A small contrastive image-text model, trained from scratch.
Model: 32-pixel images, encoder arch convnext_v2, encoder norm rmsnorm, encoder activation gelu, encoder patch size [2, 2], encoder depths [2, 4, 4], encoder widths [64, 128, 256], text encoder width 192, text encoder layers 10.
Training: soap at rate 0.0021, 4600 steps, batches of 128.
Data: trained on regions of photos with short descriptions (Visual Genome), 11.6 epochs.
Rows from block 6 of the text encoder of a small contrastive image-text model, named by matrix and row number. Rows with one number belong to one neuron. Each number is 500 + 25 x the weight over its row's rms, rounded and kept within 0 to 999. All counts start at 0. Numbers have three digits each.
After each neuron's rows are labels from the 100 texts, of 14976, where the neuron reaches its largest size: "tokens" is the input token at the peak. Only what is clearly more common there than usual is listed. The data: regions of photos with short descriptions (Visual Genome). In brackets: how many of the 100, against the usual share in percent.
# gate: MLP gate (text_encoder.blocks.6.mlp.gate.weight, 512x192), inputs 128-191
# fc1: MLP up (text_encoder.blocks.6.mlp.fc1.weight, 512x192), inputs 128-191
# fc2: MLP down (text_encoder.blocks.6.mlp.fc2.weight, 192x512, transposed), outputs 128-191

gate.189:546537536511515486471568462501503512475496535494483505481516527524480502474478482476525517492536506490493531495496553535514511541518483541522519482495470519504516489481505440538459485530493499
fc1.189:445509495509472507471517493464513510510470521514488503552515502544527509515568510500477508514482492514498505460505538482464500535517539492467525521448464503454489524527513476465526525515503501
fc2.189:506513476464488533521512513492513523545466477530504482497523507494484513477519451506527498501503496514496449511485529513475472549529501531534472463482484532494502522497493510473552534477537457
tokens: "e" (24 vs 8.7); "s" (18 vs 4.6)

gate.475:470522493527533510503530515479481465535482503533443475472520548471520508531492475584498523549485502494499551491463512510516460507458520528438514491517522521473504543512481531479517461482506518
fc1.475:483487518493488502491488521522513492508442494536475501490485507530489518511502467487527521479507502502536532486499471482498488520479517530459538468514502514465504514523530458534498455502531526
fc2.475:480516518514506487536535492490498515499462512490502487521445527510488469518467537537537466498502482532515482511488532508497527502519532536504500467509516449498517531475471506504465550502524476
tokens: "k" (56 vs 1.3)

gate.403:523537511498467486534490481464518513510520471494511525537491485502440499465544496487466489497514545513457487485494543515530522544493496472501453499501509490520517496488540443494465546509498540
fc1.403:520513543458495499489504510514480500535486512540505501516476482485472498532480526495499486480492510522505491459524516553498498519483521499480482455524484495481483465522516518544500463493485522
fc2.403:462518500475494506475524501508522495491502522517474549455486461508486507497512520465491553506489509497511472464505526474524447513513520493481509484522535457501481546537548516532528496500470457
tokens: "e" (21 vs 8.7); "r" (21 vs 5); "u" (11 vs 1.5); "d" (8 vs 2.7)

gate.385:533463466520472492524553456507501500486486537484522518513505474467500515486500496489494521524494491553480496535491489505494531489477488478531520471548487544476518502502528467497493493492500504
fc1.385:535474517512553496490510488516460547508494567491520446501501494468482458496500486514514483522483532518496510453469548523505466505499504490471517532469511529471530488555469514515450485495487489
fc2.385:474528485498496497494504470461552548472498479498489509493545464504512498457527495511492473491494522555495513512490513523483507479499515478462450510480481480516521549462514463503509514516520501
tokens: "r" (20 vs 5); "k" (18 vs 1.3); "c" (9 vs 2.3)

gate.327:534477498542522492497505510508527537500498483503501515487469505513445502494475532530497441506528478565492503498502483527511490505499491528468499473506497504471459503522511498489506502495525578
fc1.327:471512504549521518445491464498468504477490478489477489482492492523481546494450472511497499485509516501534513496490483505486499489491486525514470515529514498528537479470512472508511530527518518
fc2.327:525508475504520488488513477521479478518449496504475498538527526486466461479503552499485517501493504492529516473479501508497485461485510477473492508497511490510496498523468508505472493514494497
tokens: "t" (39 vs 6.2); "<end>" (11 vs 3.6); "d" (8 vs 2.7)

gate.91:533507495478450533481470502471494518504499484479528472507512513481456474470452549491493508531531494496495486494527481538495457486512507496530469496488549469491492527480494469540480541478540510
fc1.91:484529479499469519499526467505424510498527488498494490543484494501513461534495501574466524458540473471480506486499480523504532545513501479477562502495502500486541505529480451560504468516479434
fc2.91:475450507475502473441487505555541518507489487501520552524517489501525521528506543522462492528520553489505476491480529496490511468476523522502539473524560499477443501473491509472482483449469500
tokens: "a" (60 vs 7.3); "s" (12 vs 4.6)

gate.300:460477485501522471514501482506502517512465509473507521523510500469493504521536486507498484493505510499509530511448452453474490482458514478465510552470476523498516519528520527481492500488480477
fc1.300:467518504495526492493519502502525493511486485481523523503563515500495540482533512447538500492515516518485499506451443480520540457510462532517521534500482522494504499494478472506512561503469507
fc2.300:494523466496449484525518522505478543497503504496490500453476536482478497555503468489496484471475508532516496489548505526503501524482504549506492493502502496493494487518490489504487432478492478
tokens: "t" (25 vs 6.2); "h" (19 vs 3.9); "c" (7 vs 2.3)

gate.415:449497488477509536488535506455521511485547507500546509435488551445493496514472515496499499490515498444483444501530459494493504485486502515490533497496528486478486463470501508478527514501490510
fc1.415:477509475460507537545500502499532492501492478488506474502532535535470513500496495490508485483520485498507487495523492454494489505467492505506491459470485519494472483544507504547479569534460448
fc2.415:525493498504491489474479497512494485536497470504513482483475522499485514485515479518494499514444505493465468535485498494513499513495506486479526478493518480537475479454473496493442448498554490
tokens: "i" (24 vs 5.7); "n" (13 vs 5.9)

gate.117:542534525512478500449459524507496480484511521491499499528450489533516554535476520514518566494484491518502498503507506532512546469532520507500511508489543481508472464523471492485458528513502512
fc1.117:531501507438522526480504511480521490550500552472508461511493497461482524458512517483483499526486550504513500501451521464547517500518494514528518507542502482479497463508480530495522530543514472
fc2.117:520506470471495531527543511502489524509498518453536476506508528503472493494488577488489495506482506497525463486464502541487503530537482506502505490516463467480530496481477518524534494566476478
tokens: "f" (18 vs 1.4); "<end>" (13 vs 3.6); "p" (7 vs 1.8)

gate.249:480460465539481486501515480528530531477486536503503518483468499467503530514502496551506493525512514497457481510494511502518516510511491479481496519536483520529505528466477482439514515477478494
fc1.249:489536495504502500513489502462487514476514494505542476516512485541479441487481534478484513492512514483521480491519518531497494527522498502517475515525533451508489496451517488509495499504500488
fc2.249:518469495512516481524512494470482485493496484532522524534495510495511534503467463522514471479517481506528506499505499460502480477537468571517520484562458495528516456555484521493478493488467527
tokens: "k" (9 vs 1.3); "g" (9 vs 2.3); "u" (8 vs 1.5)

gate.434:479456495490477503471468527513475485526469520443495505495541497459510512523514503501476484498523490524531478508490513517489486539506505495533530536528476503522520549543490517480516525537438462
fc1.434:511473485507487511512495482452528488495514508523554549448529507508484535473485477528484514490540474487509499467485495500490481465464476506474537495521498558490494482508472547502482526470513489
fc2.434:521472427478510473515477535521492520445521509560573488531472475525522488526508450544486486493529499501497500463481514508537516479497466463512511520517490502487498544506544475463499569523483474
tokens: "i" (63 vs 5.7); "r" (14 vs 5)

gate.12:492459561485544536489480501519494497524532508551507483497493484501491507545507497488517490529526508537552480501507511474487540510514496514520545497506509480519475510522505464454520487451496507
fc1.12:497514496549527468524513493494489476513529511482526462521478479495462541527505510487469522436509506505506540509513494511479509529505482496477515492494513498438450464523491466466474474518522455
fc2.12:520508472514500468510518523543505527499525531471544488475489464503511511503504502491476502520478487529522520513493537533495487488477528525504441536529528523485458478487465495475459502519545485
tokens: "e" (37 vs 8.7); "u" (11 vs 1.5); "r" (10 vs 5)

gate.404:505475454482490554536478494459512478488505498475473484468503459477490555514452486499524445546532455513501485458494485487523496496532526559494529482493500490494499471471486487522521434498512522
fc1.404:476536513485523440505501468537510463452502532520449487496500528525500536466479466542499507459514508546529518524473510517548510442478487500501551477466491489475485524491492482524511495480519513
fc2.404:512492540500529523509496489489459485503462495450547496504468522449438496506449473510500521491495461475490493526521514521434477466462490503486555505494544495479544466463486522484490533501513502
tokens: "l" (27 vs 3.9); "c" (9 vs 2.3)

gate.174:477525515524473576494479524530494523489501507487540502477514496520483501501513484523504467461528483515488513478501526489510513475487465517443463538521462515482467534521480482518507525482468512
fc1.174:477513485491555533454463553520498513502491559516519512489472503471510458485508487502504501493509508548500520509498531508505538489479481506499519479535531510496487516518523481494493495474443500
fc2.174:526507523461482510524534476505517483498505535536498476485496493526482453485480498515531498471516559539491503511487485530483569538523549522512451468477482522503499471459512487486465483483511501
tokens: "r" (19 vs 5); "<end>" (15 vs 3.6); "f" (13 vs 1.4); "w" (11 vs 2.3)

gate.78:529550511508512498524508479482512497452481523532538489507490488474513488521530518505498518490506516533510518502485487549553449470523469522502549475518492486492470479476512455489499520497499529
fc1.78:504482503496478462483488560456486508470484478520515485533539490521492477514489518490557492472491519435491485512507489478514566509493538512474502514457457518489500558523508487482481481490488482
fc2.78:523489484501503495521508501502543522505521474557478493470508504458505467513519490502512480467474478535507476491499483509547477508469471502522482462481458488462529530477502480444493474463482511
tokens: "l" (15 vs 3.9); "f" (10 vs 1.4); "<end>" (9 vs 3.6)

gate.290:530470480519498491463514475469512461501489462542537509496524519483494500523502509464529498542493473500525472471443441478472463493523520520505515524464477501511481464519524497470435526525495493
fc1.290:509483494486514522459513501541521472499481486490484486474466508465516516551468497509540511505518474502512528507506485516468541528506478521482527510487465505524475452531520504553503504467508487
fc2.290:518452503505520507501527479472494446558467480544473533499517437472556477500475469487523478521524502459520504507486463457510495500516516526485500521523481511492528482517453569492465488475531501
tokens: "r" (24 vs 5); "t" (19 vs 6.2); "o" (17 vs 5.7); "h" (15 vs 3.9)

gate.236:498522465478526504469523464494497504493482494500503474488461479528508524501513472546495493486478460486481504512482485493495506489465538517508471545567553489513525498470441485478493505548477464
fc1.236:512451511514473499491461505520491493437477474484532500494491527501469522485485451498523480516494488475508516467536500506457515439530518519478465498527488502531510467492526492520512482483508496
fc2.236:519496518515467427516456447521519535518493485507472486485505504480525514538495471506492500510462507501488475496548496490499486516493472477488493504466526480490530525519477521487461506548439505
tokens: "e" (88 vs 8.7)

gate.445:513499518485519461503492470523498509471484511537501496493476510492489516486525542476500498524465516550523472482504523507517509458472525489520499506466528495489487518486496489465524503483506486
fc1.445:535486469498508478533527494528484550513486485521495500497507524478483498461528573537510498512472491468542486464475507548527458462467467540504542518499506498464515528486515486482486458526517482
fc2.445:516467512507494486481553473506477518485509499505516511450525493490508452511476530484511529480488524510510454515486506455473429436518502481478519423485498494492506514498525521514480438520482486
tokens: "i" (23 vs 5.7); "t" (16 vs 6.2); "v" (15 vs 0.4); "h" (12 vs 3.9)

gate.260:499555512489510528497461478472471479507478504442472514471455525494478512475521472489470488506468542508490524490516511476506455501425491502513494475480521491473485485446472476479499516488482535
fc1.260:499433486508482524487501467543522489502517462519510496490490545507486473506470515488515558493555479505491499496490510489509548536537479448476492517450460508481523506491554526480508480517509506
fc2.260:480553523481481488497522501477495514482510521475498484558463485469509489460491550498518508497477512467502509491512506519496500508537505515560488489511493541498533466500477494450479484511556496
tokens: "p" (26 vs 1.8); "h" (18 vs 3.9); "m" (10 vs 1.3)

gate.120:511568497498499540526479484489502487553514495517451495464461520480478530499497486503471511520516520473492514528487559522527483531525470487500485479503500487490503493493489514504516544496549502
fc1.120:474496523517499479467493480488540512456482470506466486502502547488497558496516495546484483495541519526477540484535499444520479489508501523515541493506519540504481451521495517513500461481511535
fc2.120:452505504517498476507481493539542553500534509487525492455480509565470528498468475501497530473512529493485504497491530483519500504501543541504485477481477506494516486498498497494513486494467518
tokens: "a" (21 vs 7.3); "p" (13 vs 1.8); "s" (13 vs 4.6)

gate.255:495523493515518533498521534478487513508530473527511524534445465539528504465492517494495520515472529513467470540504528530539505442483498491472519525526497463507536518499530536496485470519534467
fc1.255:564477458528498496504528507497505551505496477496495478502466486525515519509531500501488542520514487519482518519490579501533483493493512473454508463514513488457470536489554484492508544499506494
fc2.255:526513492501516498458497516509472502462530480486517514449515510493506472481513480472488517554520455535501507490455504528565469510481497496486543533526483494471489479476526478499491473505551454
tokens: "e" (23 vs 8.7); "t" (20 vs 6.2); "<end>" (19 vs 3.6); "u" (15 vs 1.5)

gate.203:480538482513488498553488514499504491515518467540499511509528501453504500473503496473532520465484539496524487525511513527482506535461494502514528494470520476537535490482511482480509502480518488
fc1.203:493526506493506504504480477529528525501488490536556522442479528512528460509478513471501492493519487460485541483540510522532475524511482465518505541515522482453534515440480523509505506510528526
fc2.203:470499480511476510525522489511480470455511479461519521512534513480476454533480537512558519518554467512532501486522500530499506540511484507462480531456512490465485473508512509528529485503494486
tokens: "p" (7 vs 1.8)

gate.484:469449501516527528462499504472493514485480504506518479476486531539502521489521510480476485552501496540527505446480493500430456521472529468489490470486490478475537474475490487506498485539440545
fc1.484:537463509534483445517510485465496504521474488479476494494480520505498541542516448490479493501514559504469471545513493504504503521468498483499467498467454491500524565508513478496470481551495530
fc2.484:480449474495488483542523555530519505495490456493498532515506550489563515510509518479505508495506483492508490492526529494490501526476531522474513458521471443511476516508480559526489514523480555
tokens: "a" (21 vs 7.3); "r" (21 vs 5); "t" (17 vs 6.2)

gate.104:507477496502508488489491519482503478511513522503491476503507444518491537492513467500478492484460502513534560512504489549493501546517445477460494483518441526482498489481490469461528509460507493
fc1.104:520486472540508510516481515489467482515493493485495440460501529485514485501484486528458523518461497470461557466512478484472529502484510483507465534478520507493515478489492485523489507453434523
fc2.104:525513470495532495524497523448484508513507490495469487446493497497480485547496521487471502488504547541478511480564502503469501528453506560514491489486482490560516485465463515509531466515476532
tokens: "r" (65 vs 5)

gate.375:484509486542480515458536472520461498507541476466522539535499500495497457475519506540525506518506527467501521487500479492527477467482511464506521490517493498506511489516490506551510479499477481
fc1.375:516491481466480529546476484519545458485476478537492499485486517527515522512479468478488485486516515534493508495513476484530522518533492522539515523487479487473470496495498504511531508497515521
fc2.375:520524519501474527462490482490454566478539490486520460496491522531507552502530471500502525554481549458516477516522468489518513529504525488514499542490510490522505486451464453511513470527503492
tokens: "p" (42 vs 1.8)

gate.411:501482479499513541546508530504498506507507454483533431472520503481473521491535520492530516516492521509536548498521505517504495507488498489474484494527534482492501452506478452519480475495482494
fc1.411:456486472439526491531456462484499547514459508477502456498463526491479520540471514489464487490515508535487468513493496517472481485486469503516463481504551500473535522488511544558501489539514497
fc2.411:506456505544518506490501505501498503493516521500484520491487470488497476522511463557529506505524458500499492517483465558510520524504493562522460489507481493530532524489554463500473533521502491
tokens: "t" (28 vs 6.2); "i" (12 vs 5.7)

gate.240:540501519502507459496503472497452501511519493478500535518478510513498544518477470437507537456502451512493486473534549450530487487509501507495507540483455499484489492515493507496470499512513521
fc1.240:495502492530469501517492508468538499475530508494510477486507460478481529544528517503497523495503465528502500493442559519497550520528514490498517520467485480557478541503484490540517497523541488
fc2.240:496480531462533472492518462516498502550482501513499467517522519479491496557550497474466467513489522466517494548522495510545489466499504490537507494513524470446483503549448513484448504490497477
tokens: "e" (19 vs 8.7); "l" (16 vs 3.9); "f" (14 vs 1.4); "<end>" (10 vs 3.6)

gate.340:469481470471536507482493504549520524490520505499518455503526510505461520498455501494494511537531500456442542494519508470541486500524483509511477525477474531504475509482519517494509536475438479
fc1.340:484464480508519538499477462522537505520547485495512466494522488525476507465478443465486492515489520531501517510518442487474502509483456501499506519543474518511459482489502524470518510511486515
fc2.340:472470435526531458509464475532491500522483500459508533494481503496479485539527481458524522530478415506481500505489535506454492487502509480527504520567510566504514487518532551494451499488475524
tokens: "n" (48 vs 5.9); "<end>" (14 vs 3.6); "r" (12 vs 5)

gate.476:477516500516469501514481496541501470492517510530472533474501503476522555491495475515503520469536478495462508544509506426531492512510460576532507485487515515507515469513506509521504506480505511
fc1.476:496556471512526509506484496462481522446514500496493524551524487541464514476461453498511494447524460504503516460452518468493482549495453541544495518509504519525495502495482542481516475481550507
fc2.476:510504443488503477546481495504540474513496491459534510523529500499530504500485438466522483516483460500456472470538456505509495524492513504457471511498491469492465499482531486520504507513493520
tokens: "f" (26 vs 1.4); "l" (26 vs 3.9)

gate.191:493514485458496481580514507461485488538518538505450544459506520510507492513533493480476513505480501505523501543495516468510491517449515498493496482528503509509487477492499476500528506477493463
fc1.191:491559519517455454535502557526516485477453455551512500527480509488522522484500491490472497461493527547490508506497485548482480486488522495484515534482512469547495508518483479490522506467538529
fc2.191:503534535483468480511510489544508450521469464537471539482483504491505517509497488473468506531512500454527508528527468542518492504502496466464499518498462453524553494422546499472489503474484523
tokens: "p" (11 vs 1.8); "<end>" (9 vs 3.6)

gate.150:482524484512523491491509519479509503480449473502514476472520528476551493503493488513484479475483514482492557478517505453543499495459495488525491545456539499544508484492499543510502504458511482
fc1.150:542454456499528503476535500513515502529524465489530464491521493515529483503480516495493492475485526551471469500472490451527504484510452507523489492512523466503493478504506471518426470466517493
fc2.150:533449501474492511479502535551500523533455483504447530454490533495461517488520544523495536529530496509481503527492511496486532515487496467459555459513469532478478479506491474482514459481509491
tokens: "t" (19 vs 6.2); "r" (10 vs 5); "d" (8 vs 2.7)

gate.54:528538469525526502518527482506529461551514520514516466489503512498538482471521537515471494547488505509515531451467553515492504543486482450525511482469507499504511501507510485513504483470544500
fc1.54:491464492524483504496499475453485486546506538490465504564459504545493545543509511520514534475511478469484532475471457485469492498475460475487512535522476521522474529534543467505512478555445497
fc2.54:511520543488460517494508488532510507498482489507523504464520515508511505503489493524514499511483497495513455501484514527489482522544558483501540508482571501470503487503500477507461475491475522
tokens: "c" (58 vs 2.3); "r" (15 vs 5)

gate.177:526493501458524498525501557475488506479499498481541487527485429484491485499496536536508480499488507434472463476484534482460484497485519532465475455488484513486486518488495494494524537492530453
fc1.177:507511484543493519461491460500519493486507528546486493512467550500498505492477458532491479459513475537522478455502518529533469491493516488496512538516490516520508482516509542532516496519464490
fc2.177:457529543462479505520476467498466505502493483504506547530505479448516521499530473496502509498519507472505480495539476488563494506479516444474519516484525518511512493496542484528525461466562478
tokens: " " (44 vs 14.8); "o" (35 vs 5.7)

gate.418:487484502542549478499497506502508541486548494532518446506479469471481466528493490528488496494470489485488525532480497495521510521484516501489550428465520487460464527500464458503498492507532479
fc1.418:518512516514522489460474527495491516495530485508529507501509486490476505495478459536513501490500506491484524484474495492502567541477499529523532506496527565488452509520502458500440484532496508
fc2.418:490500511470502508513543469493512486471486477507521497536517500485504494464522502531517502486468509472560521498523484502524531493511485507474513462544452487506512496501464503489497514519558451
tokens: "f" (29 vs 1.4); "d" (17 vs 2.7)

gate.455:508521506461526504513511522474498523513538489533496500493521529512512539514485505513473438501504520539472492526506492445470490529526481529510479486483533464474454491494479509446483490513512469
fc1.455:498502543474477479494512486468563507501527470507484483542498521480528493483532530463496530552480503537504490540462522443463560460526467499523502455516485457470505477488496491495490518534485481
fc2.455:497488486483499510514535517485517522473561482515529485555485514499513483450505454499461492520533529456486537512515485514472505476506455494495530547507495507554540465463478548442516512466527511
tokens: "i" (47 vs 5.7); "n" (20 vs 5.9); "<end>" (12 vs 3.6)

gate.486:474533483497515512491495508479525501464534505465507526486508504531487527520521514490503561465551459506543502501486517471496515490507447528469530556495480507467499480507485513498505512522501485
fc1.486:512490516511449500527533442504441499503484497506501555526497502524541512503532497523453529463465507498510512451463498508461496492510534508498506497536494503492513463513470533501489473492492513
fc2.486:496497487485524489510505497484490536489488492501466499527527545481483539490516498513474484478558515442490482501490540461486499522507464509510513482459523480517488536522451457502502461529471493
tokens: "e" (20 vs 8.7); "r" (14 vs 5); "<end>" (9 vs 3.6)

gate.246:494484478501499483564487523497513542520488499466529523480479516485496472519496508502472511478507489455489493521503546467501537506514534507483515525498464518471480481519508524537468527552516493
fc1.246:497558534530511515477510482481471519487455519536529507540524504489457516489536511506542531532493541539525514514505535493504435506470483496517522475515558490503494453511480484506541487491480526
fc2.246:498468460489500506517517485486490483519492499499506488526507497459544499548494466506500493516477457496480492493529480466500489496511461578485554530545460484526485492496457526527503515522540490
tokens: "f" (89 vs 1.4)

gate.382:490530464527498490468535487548476454518506463508496475510470491485490486462527511505514518523496493499507467492512483515526516465483482508429484510504519491504542551452500487506475502473491454
fc1.382:520502523521522554470532494439478549488476518516552465534503497491522481492489476507458478514540478519497514483489541502516516479545488492496493555442524460501499515547494524514463501511495527
fc2.382:493491487486478555474513532517504504485479521516477540511516507502476480494538522580484468499529499469492486493476526484497497529449515511526531509495503492460490505508473495478501499490469524
tokens: "r" (21 vs 5); "a" (15 vs 7.3); "<end>" (9 vs 3.6)

gate.482:549539501497509506508489469472518504461517501486559471482539494514511517518461480490478506449488461511496528526485465530539502500530533472483526514520489489528471437496493480553480500490472507
fc1.482:497499494478510478486478534504527482500534492507482495521502514513456474527542485505497493473507515480487512477460514510508533488523474531519511484480465486501488476486501496476452503478503441
fc2.482:495494534493460511424528449473536459484514456486441509529524499485528471526492495486519526554483468515477466470476520527510502493579493490486508515480539515489499534483489502491505526496498509
tokens: "n" (30 vs 5.9); "r" (24 vs 5); "i" (12 vs 5.7); "s" (10 vs 4.6)

gate.458:477473507489511500483472546485498513502494504482454442473517466458492494509490532534494470501521520532475535528472484492473512497502522504511464510466513534489520514457503510472481480465510458
fc1.458:502508472533500476483492501462485515500498498461476491508525513489532484514483513496501509501511504534502517502491444465531509522530479520465469486458504493509486500516525509467457464483492495
fc2.458:511459524482495502479526519470478493494475497528504536555533512530533476516508501524473499499509469463529500501493494490491463518520543494457484501530462478509477527475466505501495491534525533
tokens: "i" (42 vs 5.7); "e" (25 vs 8.7); "<end>" (11 vs 3.6)

gate.320:529479493527529508483467521503515500525511503474494468487488484546482486471462505493518527526517485516493469521538509448523528519495483526514501505487491508501461481505536557503470474512504491
fc1.320:527498542480485522502510474480499526459512519510444479462490525491469496503476506497481452468464526539451476486458502542477520509477519478521527505548525532518539466478470464466493495490496516
fc2.320:532536481493508537520532488519526470496535514507477509482522521544489547493528493489523497461474554487474534482483550507498471537476532510521487526503535496486480494468481499479494499516533476
tokens: "k" (39 vs 1.3); "e" (35 vs 8.7)

gate.55:510486487520503528480543476519487498510455474516461483516475526483480510493480488541497519546484485511514542516525509494487467468492492449534521515481529525527502478549534547513470465513477521
fc1.55:484512514509519502506516482488467499504490484475517504474492513492449501516481542502560488472482468518481513520450498508514519469476548485469514475544573500518544496480478486461494482477504491
fc2.55:559505495511534490484468510497518533501469464448480505517502529485500558495515494543497509492468501460462532549465519474493489474473474466491521476547450524527477488493506470514483490529479514
tokens: "l" (41 vs 3.9); "y" (20 vs 0.8); "u" (13 vs 1.5)

gate.509:512481505530447478502513493499476520488473499483510505546519534523484493535520479509519536488465485478520524492505477523531517486489488524509509504560470487525492505497501480466489439501448499
fc1.509:453520548485530490473460490513511548527487513471492517538486478507486469512538530513544493521516517537483502509495489494518502538500484511454468461492479525491474495483479481507517531508549479
fc2.509:496495543534474520529440466540450508497494515520502516481517546517458526478479494498495540516537505530509490491469505479542473537442478473497479523510538495516514460505504461517468498524509485
tokens: "p" (19 vs 1.8); "<end>" (12 vs 3.6); "g" (9 vs 2.3)

gate.31:497531508538503489522489487519472563451529481499505500502513516487476514520510506530498527494450465496490513473445460505513504502483523514522484498498469510471529497514544514465481517521505487
fc1.31:472463512508506515470479462489487543448544515505573500458489523509491514494504516535471465460578500460483493550488513462511490540515538482489462459518506515518489498494536510464493482457487492
fc2.31:460523513533493519466503441460500537514475461496526521484504500508474482544505536505484504522478494488465497511522497492529484533497490493506520461523512511496472498446458534534535490485527512
tokens: "k" (38 vs 1.3); "g" (13 vs 2.3); "c" (8 vs 2.3)

gate.127:497541505450484518520498491471555544503494506490442488475500503490497507488485502480535480513506435478529538474509471514489490473503487483501496514539514499529457509458519428521494469504489511
fc1.127:495529472507486516511515533536462488524534482495540469522514469500477526493517481461496543517448540505492492454471491510487509540489559512513485523470557505455510547467507511487450538489511450
fc2.127:523513491541531516501471484523487503528473523493481497430500450492523470516500505510486512479468497530520513448488459481527503479481532462520495494523493475495531511463474505507470486530530464
tokens: "i" (60 vs 5.7); "r" (16 vs 5); "f" (9 vs 1.4)

gate.326:492507452488471529526526515488505513511504481500493478523452482499489497441485544479528487525501525480519487496481553526526495506462534430510491456509522514508548501497493531481490482475528447
fc1.326:523494456471446474492486533518428518503508553492472469483514491533483540524483488483447443505535534535508494507511511479503512515493452559508504484532529485475529525503522506495491483520528485
fc2.326:499482514533472531481509524486469495533539436465494499432486465498507528503480546471507480499495538491500477541518456477481511492465497547491500416493534466482471503494498523521481491476480497
tokens: "n" (46 vs 5.9); "p" (24 vs 1.8)

gate.196:443503467508500523475510459542509515492509474513528529504488513468490496511486478522506538476504464450477496529518511501537513487465529465518537492475454495528530507515540510534439514481543524
fc1.196:539525508536513473455489456508507460473537489489478483472515509541509521463507509522526482513554475500502489504497495471487494508506491515470483518489504519479515498430499508498466498496481502
fc2.196:512504529467550502487492504495510485501492495530490523517462475507479485522449511534499462473512518484511500533527507501527487500482515471558521501496475513500445483541466519481486502479471528
tokens: "a" (80 vs 7.3)

gate.268:487513519504512509498486520516579495473531511478532482509525524521516498462481504494522499503554510498516492532510525499530482504495517452485500502510491546528506528512475507512490515496524504
fc1.268:465495494483514488499524487501509527532524475495515498491472489530532511518481485518505475491502546488473556476466489462460498492465499507484525521492489469541516479512520507448517518522535486
fc2.268:480512491498504492500528477538503480498501480537514476520506509549511522477487489501532469501505547500538544504438481476496499494481475442457493502497510469502452475511493474513497485476476497
tokens: "t" (24 vs 6.2); "<end>" (9 vs 3.6)

gate.4:485492520510500522477479494476498503505507478486525511529487479538518483494479512471485549519481526532499486516488532518529523484507453515456491529465527471449452506488471525479518499502534472
fc1.4:490551483496477512512501490495491469511542501503480500490511476502440509476498507464446529492488469522476442507479503568508489474523497492513442511442497517466446543497462497498503510526507502
fc2.4:483500490511510513484439497490497527510493508471542500492460482518481501521512535490465546558529469491512436457474512485479455512492504453518522514466461516493544514526541491518489500507489514
tokens: "f" (56 vs 1.4); "n" (17 vs 5.9)

gate.180:519504490540487490506494449540535526528468486489514542491472505524490500534477486516501477474494524530489499484502512502545459490475490489527534475516477516503466488486490541481535499487488492
fc1.180:506493476510520559490445481506480479524534462506507481478486550515490507497516493492476477502481489473487498494478511495555519493517515519472563478540550481492487513503551491459447506494537491
fc2.180:461499523545498503475534497533424475491460511544478496483500560512502530521483497458556538499475508503512468475495515500485529519542528517510524454520539480479505510494464504498485485522500517
tokens: "t" (36 vs 6.2); "r" (14 vs 5)

gate.157:507486475540496481519540527497517516498515473491522523497467516490484507505460534516500558496500506503523540539489448524495495496489486523525516456488483477532517509554518478524477478518495532
fc1.157:505497426491523524500502496500475515547499508508519502535524505477501444501464481524513475482542516533521465468480471502543519502460526491502501520518504496498549489523504518508537475537521478
fc2.157:512447481513505542500512454528484489477442474513513500511521532470536527487503473477482506497496478487507510497459460494511515492474457514464555539463444475507557509520508520489502514486499470
tokens: " " (76 vs 14.8); "i" (14 vs 5.7)

gate.420:478541484506494442455468503471515509456514518533557482518512490509497469477458504572514535469502507485524518484543506519542502508508506546498484490483495510522507504551496512516441474519496493
fc1.420:542492526561522453464482485514499463488508449491509521478498450495500494499481547480490484447524531464515506497470515509497494497503538465523491486459497480555507480512481549522545534544483474
fc2.420:518495459488504491515496514499475516509504531509527519514481483477512502494484570464461493556506504512486486471475518521454531445517505527489516505488561541530484497493505527514514469480476509
tokens: "n" (66 vs 5.9); "z" (8 vs 0.1)

gate.82:473508462520502510503482498485500500547479475478483534511502487507533513461514479521510538506502488470508507522567526503492530494485535497487507483478485504514504519522555501506494493520501469
fc1.82:472509518504499460475523460503519515437464503485513514469516487504496559513515532505509501545503471514460492529537463521491466452467470512449509518482504479478485498494508499515521480474527503
fc2.82:529503456490498449479488523489526474484503479465509490459483470512474482530487521496430531467486481497491485492499549516447530501539471462502466500530502536529487534484510513440459519480482539
tokens: "i" (19 vs 5.7); "n" (12 vs 5.9); "<end>" (9 vs 3.6); "u" (8 vs 1.5)

gate.384:485528482503555482507538524517508515500544511493474491510516528451525511508519492482459544507501529497552496508506559530490505507496470490527479523489530477533495461537533488453499512508499492
fc1.384:470503525491496468494544513482479547504516512502484538500472495531477497512461518522477460478542489475517488509450448443521519502516523519466453483500492506539495490413505529507552507517516522
fc2.384:502474503488507468499480472505470509497531506542503485512506521488465511500496493503476484502502516469496480495522536481481504447478483508505508472523506518477495504495521491519465493474472534
tokens: "n" (32 vs 5.9); "a" (19 vs 7.3)